Weights of a small self-supervised image encoder: 24.9 epochs.
Rows from block 6 of a small self-supervised image encoder, named by matrix and row number. Rows with one number belong to one neuron. Each number is 128 + 32 x the weight over its row's rms, rounded and kept within 0 to 255. All counts start at 0. Numbers have three digits each.
After each neuron's rows are labels from the 100 images, of 14848, where the neuron reaches its highest value: "patch colour" is the nearest of a few named colours to the mean colour under the peak. Only what is clearly more common there than usual is listed. The data: telescope images of galaxies (Galaxy Zoo DECaLS).
# fc1: MLP up (model.blocks.6.mlp.fc1.weight, 512x128), inputs 0-42
# fc2: MLP down (model.blocks.6.mlp.fc2.weight, 128x512, transposed), outputs 0-42

fc1.161:170121154109141089115170034104121162137139090112185124104126085104158104173122134135116174092101163154112169164088115104120157131
fc2.161:105159100164157166128092189175125070129111209113096123162112151176124159128150139132183141164159106108165165121168131162144157142
patch colour: brown

fc1.165:188101092174170103113122184142136116156092141151135155106099096107114159106104204080164135148141139139137098122139149124127178103
fc2.165:120113171091165148100151102124143121148135132136129123101101132110098096169174145132086124171088133150154156128135133176135107110
patch colour: brown

fc1.397:169159153146112135138143142143169167154168137129117141148121128145087131162093146152151141125099167154093121135119112127093158173
fc2.397:068095078101134111126101085158114117156105105106175093137124123114175122042110092099112186133154133122156166155120124144125116109
patch colour: brown

fc1.498:117124146086128112123122129110074109132141101156139133112100105151088107146173100093141177176149106153148163157122135132086130161
fc2.498:082103140195134133196134119132172112093137159122126118129141123113223095107137166144121132071125156130147147141131096137117097080
patch colour: brown

fc1.317:175107080128142105121156135146107116133143094127068134221108095095089147189164105110118086096180162133147149087056099135119144182
fc2.317:146174165143121102175141134103108113116133193108130158138198133153118113072123140131184181069177118143129171118196114141086127081
patch colour: brown

fc1.279:131136149139066106124095077137134159076084186113179117194130145151075151096105151085097104159128171130160126113205191120174096109
fc2.279:108140151187134127167092108183100116121097115110101092138108111107131107065149142119102016144104155074166105146142097150143113116
patch colour: grey; pink

fc1.142:130151127126097131126119152094110121103108124126089128124105000121125098201084103124119168116144108131185183118125126130107103112
fc2.142:131103143124073211133156145073131130081178120092089174132132079158174113228137173113111154134088080144145126162150072117180103105
patch colour: brown; grey

fc1.240:135113138235116155127118158107132092128138173156175100117131104157110114127165094144101120108112150111078106125150137116100141143
fc2.240:179143127033133152176123134114123123128115158085208115110159105134136156116144191092100189109131104126152163137152113096130142106
patch colour: pink

fc1.143:164113154119125098198144102104119152178154133150175143162143134138128111080124169183171109153099147155146182197130120138081179065
fc2.143:089142092125146160091126189127130144130093113127065135126135118117086137105105122076145111141170091128096097045109119162110140150
patch colour: grey; brown

fc1.150:161134050073119182147123140102130067151188123121173160170128032139094126154116121102131119136115084134112154112122142139127146165
fc2.150:148108149086159094127115149130090166196146155106118178084118165134117114099144149153113172111139178128146146106083124144096128086
patch colour: brown

fc1.222:170157139116143107186119045187176150129152142129193142158120153131173063108173035122130109144120134145140115111188102155135144141
fc2.222:123153094124072103100151102101117097151097144179128123084123161143146108112156158118154158113185145144097115138126085129155139164
patch colour: pink

fc1.335:159125169183093085169120077079137128157075127125208076173111098163160111120149105125155073107156135144160143128148113128145140150
fc2.335:149160104115091149164159146116117111116185095161104113081118146083106115127121148120136141165116127121116103142182195064041165129
patch colour: pink

fc1.79:086149155159089117158134041136121138093142181136181145172145154109071059164098109119182075129092170157182132141226130120131181090
fc2.79:132113136159164116141128118166137110123086074116110088105112153124093101076147142154132106142174158069136132151056182084134104113
patch colour: pink; grey

fc1.322:122103138187143121136173161126186156059172184150192131103111089142130156127118127077138107166127154130108071168141158143064138192
fc2.322:098110168045093100115055124105158140102134194073142120105124103114152109118081140151100115078136089189116150139157115170114122177
patch colour: pink; grey

fc1.75:121159116188150106136078140113148127108180155131068084132146107159063159117113117102035140188168104157122085139203164108126104086
fc2.75:137162207163108150142161141099128117130088144122173148139153176127135160126148199106120092138107126117171110086043180120108140093
patch colour: pink

fc1.245:124108184141127155133122018115136108107086121092015123142163057131136104149138126158174072156145121158186135126131156157148148117
fc2.245:123170122073167118122114173171085119110237143100158094123121151137122129095084145118090184211133138130118127100110137141137095136
patch colour: brown; grey

fc1.365:143150088168164143116121096114130095130077072085082162115141120094092144168179116109151155124155058138136102149061127130143176126
fc2.365:127107131156118103078167076116129106100183134116117082126134126141144118146152058152153115118088143143094107111173181129075153143
patch colour: brown

fc1.88:106126120255089178165117112089024078113080107109136116116109123133148084122114133136164159130177106108097122079089127080123104086
fc2.88:121170157141132129131116122068185080100150102143145169144060138076132112084154145113165125193112163113127141121137110152147109135
patch colour: pink

fc1.26:113114168194105132122114069043146108118110193110167144092098155147134141138192122113108129114090112109107106144146119119073098149
fc2.26:181162159120169131139122164109088123125169114128192141152128119138179177123100219132102154191089074142182085087102115174087137187
patch colour: pink

fc1.300:133142151159163150083161104093117138138118080085094147102119096120116199072180146136170161076034144146146168130097145033083120139
fc2.300:129146084091173136196102075147111144111137130123123184155127145144159122163047201181188093097126129129152132167131174140075107119
patch colour: brown

fc1.132:173097172116176088092120119152164120184122178169108130070101132126149120129090129141082129138114168158185114134133104100106099161
fc2.132:171121093127167144132114139143120096124143068212115136105127128169187107127131104124112126169143147123117103160079168095138109112
patch colour: brown; grey

fc1.383:098128167148144108076188110171208116102127131182084113136144120116167086124126116076091049074159131147110111117168131123079125077
fc2.383:121144126120121128155127137148114127107153097071143121123076109158159122150121194135061128219079107113097162146124118166174126126
patch colour: brown; grey

fc1.290:141098140094129146136151186117158117060116126134160110159166101122194095142138156129170152179147217163157169090151143179055080156
fc2.290:161157171110108148103136099146057107168101111114081152148110104157122173140045127089060170118119175125164181136112148141154116132
patch colour: brown; grey

fc1.133:116143099000103160111178184116096142103099141110128157184137041097110146120123119142111250114144150175147119140227111116158140167
fc2.133:143081132183116093143150119095136055114054185112130145199129124169114130100074113103128076144155130162104173040155135159197112197
patch colour: brown; grey

fc1.19:104139128121176072092151172129095091166116110156156163100158131128085149106142110100114125117143132176030116115112114090158107108
fc2.19:175133101126126145063148151135148136129105188129102112136158111133199129116184069134084100123137095154140129097141117173100116132
patch colour: brown

fc1.95:106157131200114162135162104186197201136150138177132134094114164095106126114094154127135094154140125110134126116186155090152154135
fc2.95:162108165133110124188107147086173128132170132113089165165109141141113117113131138128149109107062144129131115159153160163107101156
patch colour: pink; grey

fc1.178:107104137184187139129172136119154159090129153073149119104110102128059123125159123044083126111100114111081077180100183171058110154
fc2.178:121128165110110085163129139106171127105145154169094133150175124125117137082156144101121101132137111164165151117112116117120133177
patch colour: pink