From a checkpoint of a small self-supervised image encoder: 24.9 epochs.
Rows from block 6 of a small self-supervised image encoder, named by matrix and row number. Rows with one number belong to one neuron. Each number is 128 + 32 x the weight over its row's rms, rounded and kept within 0 to 255. All counts start at 0. Numbers have three digits each.
After each neuron's rows are labels from the 100 images, of 14848, where the neuron reaches its highest value: "responds to" is what is common among them. Only what is clearly more common there than usual is listed. The data: telescope images of galaxies (Galaxy Zoo DECaLS).
# fc1: MLP up (model.blocks.6.mlp.fc1.weight, 512x128), inputs 86-127
# fc2: MLP down (model.blocks.6.mlp.fc2.weight, 128x512, transposed), outputs 86-127

fc1.53:150187121120135150155137133102102121097110207157158083061128110106110153143096108169127158116095138182087141085092126104148174
fc2.53:140138207107098109121147103163139089157135077043155147132107123091147142152124153116099032172129154149203146183131157145148083
responds to: roundness: round

fc1.398:137130119093143114133172100064076135171069091177130123101147142151170130136138162115187074150133110122139130186107167059147132
fc2.398:111087135196077088197128096144125148115155167143113128124139145070079104135147103132073149090165148166114113080134080152111078
responds to: roundness: cigar-shaped

fc1.476:116149104142119052161110146181156142128144182149085139073073144124099134094116114130073120135127167093169092130201113173142095
fc2.476:115151111112116119097155152106163165127118124128084094107115112158141130120124123167091163167068088156164147169179063082158081
responds to: spiral arms: yes

fc1.66:110086170136062150197116114133195123140089087130115102106090134059136154135111152110151181121180086138113123119083095065169106
fc2.66:116112132125117157099120144150121180115128161180121107157180169171095156141140146184079113129081161088142140099072198124090124
responds to: edge-on disk: yes

fc1.6:075097160134100154135102060088125098162072138100074119178152151112078132122123132143138119151102114163196080121113151089122154
fc2.6:073096140130127171137081204144153122119134124113123144142140151041112077139114134098136093120101174019177141134096140065143150
responds to: shape: star or artifact

fc1.292:125132182125128062101158130104153224206112125082100161130126085120142126150130142155151135103146135165132058131127132137133125
fc2.292:156126169120149142052148095164116146087132125129154101160136153183167129104119188136109140123109146192089173082159161074082127
responds to: shape: featured or disk; spiral arms: yes

fc1.284:103141139197142170100132120195061113092155128162133104103148123091100058147156090159118087177149052146133098120160155116122145
fc2.284:116176126111132140133104126111093079086143214126152135132114116097110078139153150176167113121130104102153139158141130168128143
responds to: edge-on disk: no; spiral arms: yes

fc1.275:186143145165136050095090164124186099152104124122151113105078120141117057122127121140121126082155142151110158178162129114134153
fc2.275:143175136128165096101170170078125109119102159162125146069107116123143106081122116157177130160099133179125108175127131162147128
responds to: edge-on disk: yes; roundness: cigar-shaped

fc1.500:138151084166080099039181141136169151136131135122123102103133114072096101142109176158187123119089152137116092181092099132160165
fc2.500:162128164177122099148084121130075120156099175076124063096196124144133120112136104126110181195128147134117081145162186138105153
responds to: shape: featured or disk; edge-on disk: no; bulge size: small

fc1.84:117105091120149109128126096137103142147191091189162096144085121125111178160140113186160130108093103160137075127138203068157090
fc2.84:162146117155125195138125177117170139128093212096124095147188140132106118130100104120056175068107192099142167135078146104107130
responds to: spiral arms: yes

fc1.382:084106185135128165099146135113152132107157128160171132121163108111047165191126201080137207081174122142173093095169092109132150
fc2.382:151147110100131130154143151172118124134146158160080054117124108180122130096164095136148093113101123113101177174045166135074125
responds to: roundness: cigar-shaped

fc1.468:195103163148104044159159118146160126184127164155157082126077095101138126174113121105134133146088138135073101102137130120159143
fc2.468:120091112107122137089111064108090119073152117080137162119119101121205168121155145103118070091141136153148099142143163108126160
responds to: edge-on disk: no; spiral arms: yes

fc1.337:096146126117120141054180117144115078166112156176106130085127127110133143165121153088163086080093110191117123129133086129107156
fc2.337:176131114104157114083079079106132124124160127164116093087125105106091077106156140105158061139124189102148115150155125150108077
responds to: roundness: round

fc1.210:062129098149138118091166120048106139137140138110146078142080246139116114168142106101135208070094206128112154153189108121135129
fc2.210:141191143138115085131056108041114111188077113131197168121097140086117198146105163149144150109152118163149126128067147093099131
responds to: spiral arms: yes

fc1.116:136103155117056111157142154096134089168106078121093077149126145121090188132118177086216136134080105144121134108113074152090121
fc2.116:159153127108138087111123125134165135116119047145119109154134135127061081178092132140177159108124104123087055124155094169142148
responds to: spiral arms: yes

fc1.487:162081124195159114187112176144046116156056106134081124101127110150204122129100114121114141142167124133171122163131131125116180
fc2.487:135152159156162158118137132052156155099203088112179123114075134067100163184136114100105143087102136096155171129127150116169109
responds to: shape: featured or disk; edge-on disk: no; bulge size: moderate

fc1.341:125136126136124135124161130100122052135154119115125205129104147129100097164178130220192141158156151014130129071111141128102156
fc2.341:116114114113116129122094079133109150116092149112073168133130087170118138120150121042053104131096159225117110178115121150131105
responds to: shape: featured or disk; edge-on disk: yes

fc1.151:139116113131167156080169200141115137174119117110074154081146154117117131104146115125125142109066093094112165143111152128113147
fc2.151:165185120102133132120137120083141109041063114090143115141118122124098127103142150127096128137128145107084097125137128129136140
responds to: edge-on disk: yes; roundness: cigar-shaped

fc1.433:081101126177091165110167123072093113120169107159110095118147128146126165119175126076183118140203109103182163129116127146092136
fc2.433:102146146137132101134183088184172117130104151123145136144136159090123045113123137191102093164105171175084094141150154131113143
responds to: roundness: cigar-shaped

fc1.294:082086123090156194092126151063118170061132109159139153144068141176127118148148113134126080170127104182177059158134170189129117
fc2.294:106147162142104066095159143095084114109119162121092068125118162132171184141118116103117090114095192096142133165150091162151084
responds to: shape: featured or disk; edge-on disk: no; spiral arms: yes

fc1.135:138158149216117212117112112092049142163117150153150144127140138118069105125131150124104156088126173144129123129165205109092133
fc2.135:115061110124147081153131146135179134093089139117142090171100114150158141183135158095093122117173080121140155082096036117121147
responds to: bar: no

fc1.493:136152136195128147139090174097121096102130118091196116147026115100168130104130122198157105207124102128139066124191189137075127
fc2.493:192072148065149161102135116113186145142142092127142168075150222127101159103141136138112158143149111101168145155119148111146110
responds to: bulge size: moderate

fc1.389:139179185145114175088213167093132089097086117141109123162149079129158120176158097150186063115094119166201101140106111075157091
fc2.389:105179104128069122129115084160114099075123091143086159178090151168089132130163118137084176094114149135124125138152162156113091
responds to: shape: star or artifact

fc1.473:129161181093131167092123111117085116108141106156154098140142147106104118130130093126143099179122100146115107136127128115107115
fc2.473:112099126110104141077106091150153173089146082107176079188064152137108111120136128120098172094144181168091191169094170140134103
responds to: spiral arms: yes

fc1.17:129135105119105054126096161144159125121179174135131066140118140109109136097151158111123133160180100113118116129146058147159105
fc2.17:149162156140151173117172089136131121117076114115140223127146094146148095117101105167124102112105145147132103113116125108130150
responds to: spiral arms: yes

fc1.9:128113215115149104189125115142144095157114075152091158175126115133189148171137160107105080056113124122129129104092147125062128
fc2.9:116125126119087115109129201109123139182111158120082056131191130121122147115119123110085157126102173164145122099145090164112103
responds to: shape: featured or disk; spiral arms: yes

fc1.383:130114143093146129186152123119123091062124221128134112157086123183097148154134141145069152094186130139115159125174135087169161
fc2.383:139114121216164060032116142115089116160108045152126147097151151108144154124155092098138102154124118108131117154104114101062140
responds to: roundness: cigar-shaped; edge-on disk: yes

fc1.223:091086088125134109142127137135148074124054083179114094108117143121089158220131137221107126154138148118159152133093146131121053
fc2.223:202116124112136167122095130134106148055169068162096123172164142143165112081118121115179150095124070059173088116179079138191155
responds to: roundness: cigar-shaped; edge-on disk: yes

fc1.23:099163108144132082128137122052157117069121098147161132151050129104130167138142161076147173115149089128172121138154152147104126
fc2.23:164091125126149086141094103119079151176155114138134105164154134158130120147127147097162102209155154148119107131090141106139163
responds to: shape: star or artifact

fc1.318:170171117120149097090155153149133161120152158148115068128086155107120161094154112149101120153107127182164107173144105158127095
fc2.318:073070100114150084077151144109155102201092176111120092127122108108160094158166115115063134109127195162147139137100059169055159
responds to: edge-on disk: yes; roundness: cigar-shaped

fc1.285:091142100198190101128103115141046143119116117102199109167137140052109112157151123138098140122156136165065122087119139126130144
fc2.285:152131120105187154044169076108156123129115140143111122099136129212132094147152134134148106120152221067182135138071091174078111
responds to: shape: featured or disk; edge-on disk: yes; roundness: cigar-shaped

fc1.127:140129189158133121162122145138201182168088109169152174143149111129051119108163106089144148143070129158050118110074146124130092
fc2.127:178106104092134092143084136098054112118158127151096072149102196104166103158121158171103101131150105100223115098134141131072104
responds to: bar: no

fc1.276:136091099127146134133106136135109116132159146129129150132135098031177121109172115103175159153122117228094152115085118124149194
fc2.276:133127172143132094138099131077141154077095090117184148126113124144103144165118150055099107096113136093172091145134081093134066
responds to: shape: featured or disk; edge-on disk: no; spiral arms: yes

fc1.71:139195133125106163114150065128118148026120169158186079141149128139131148126092114133128098165130134098133078149146116177147156
fc2.71:124057145142187134138113161123192116171127135129128103098085110108129106115143117167114141092097123099109181086102135133131144
responds to: roundness: round

fc1.508:168115136118133182176167139115149135094161124133152140126114148064144102135146132134142104115192172127172098128153186075112135
fc2.508:126138135126122116149067093100094111133121211142142117103061183166131152153103132119093127151100109133060147109092106148158101
responds to: shape: star or artifact

fc1.117:153082177133078150090103150087122104112109130152086140119137158136111141139173120079129138064107132174116069142104186121078152
fc2.117:122140154185132094131175140247122158140122087154145107145111097102164131141139110177153117146113164080161118126109035149157113
responds to: shape: featured or disk; spiral winding: tight

fc1.446:135110159098099140143126115095181132140111062093143128044071097231190130100155161133109136114107088139157118170072162117161126
fc2.446:091133111183156126034137088201150127051149094122121148143117133125156185176112098137134098162174152070143137057128107147137125
responds to: spiral arms: yes

fc1.123:090119141138142199109134061079175103064101100134142115172121120169128143126160133080102057136068179115150165142135212131121171
fc2.123:162134114130181108101123203158140106145127127133098150105167091150122151090136131120183176107168088163108115148062065181112164
responds to: shape: star or artifact

fc1.21:110124164110163135150115085112144118147128052145213143100082165109143123203177121155091108140114121145148100138169100146121078
fc2.21:109147040161076079128170171153111154110129132112094118123093181100145099087081099145187174148181035138155099156146142114182127
responds to: roundness: cigar-shaped; edge-on disk: yes

fc1.126:088120111110145162091135171086192152065176100147116108165118132114130103145152138138151040084147040139093130130129138138141123
fc2.126:107148083132116161210107146131128070202142106132160150135101136141101106094106145137125197117149137153146130139155180068127075
responds to: shape: star or artifact

fc1.388:092168132085105114057174110139173123040104143152095144138132050131095156070165136140102063152144120118100086095136146150147127
fc2.388:180105092127178168094149092084106122151151112166183158092129134152182180151109084108126135131115134109126170175142151100152151
responds to: shape: star or artifact

fc1.30:109129124112153122093154154092122081113159127125090187101088128154161114120188120132160116108155142124156148074124123149137165
fc2.30:134076147160118183099124077140154175099131082078068104162166132149158178131135139052078120142128129185176131159097110149086121
responds to: spiral arms: yes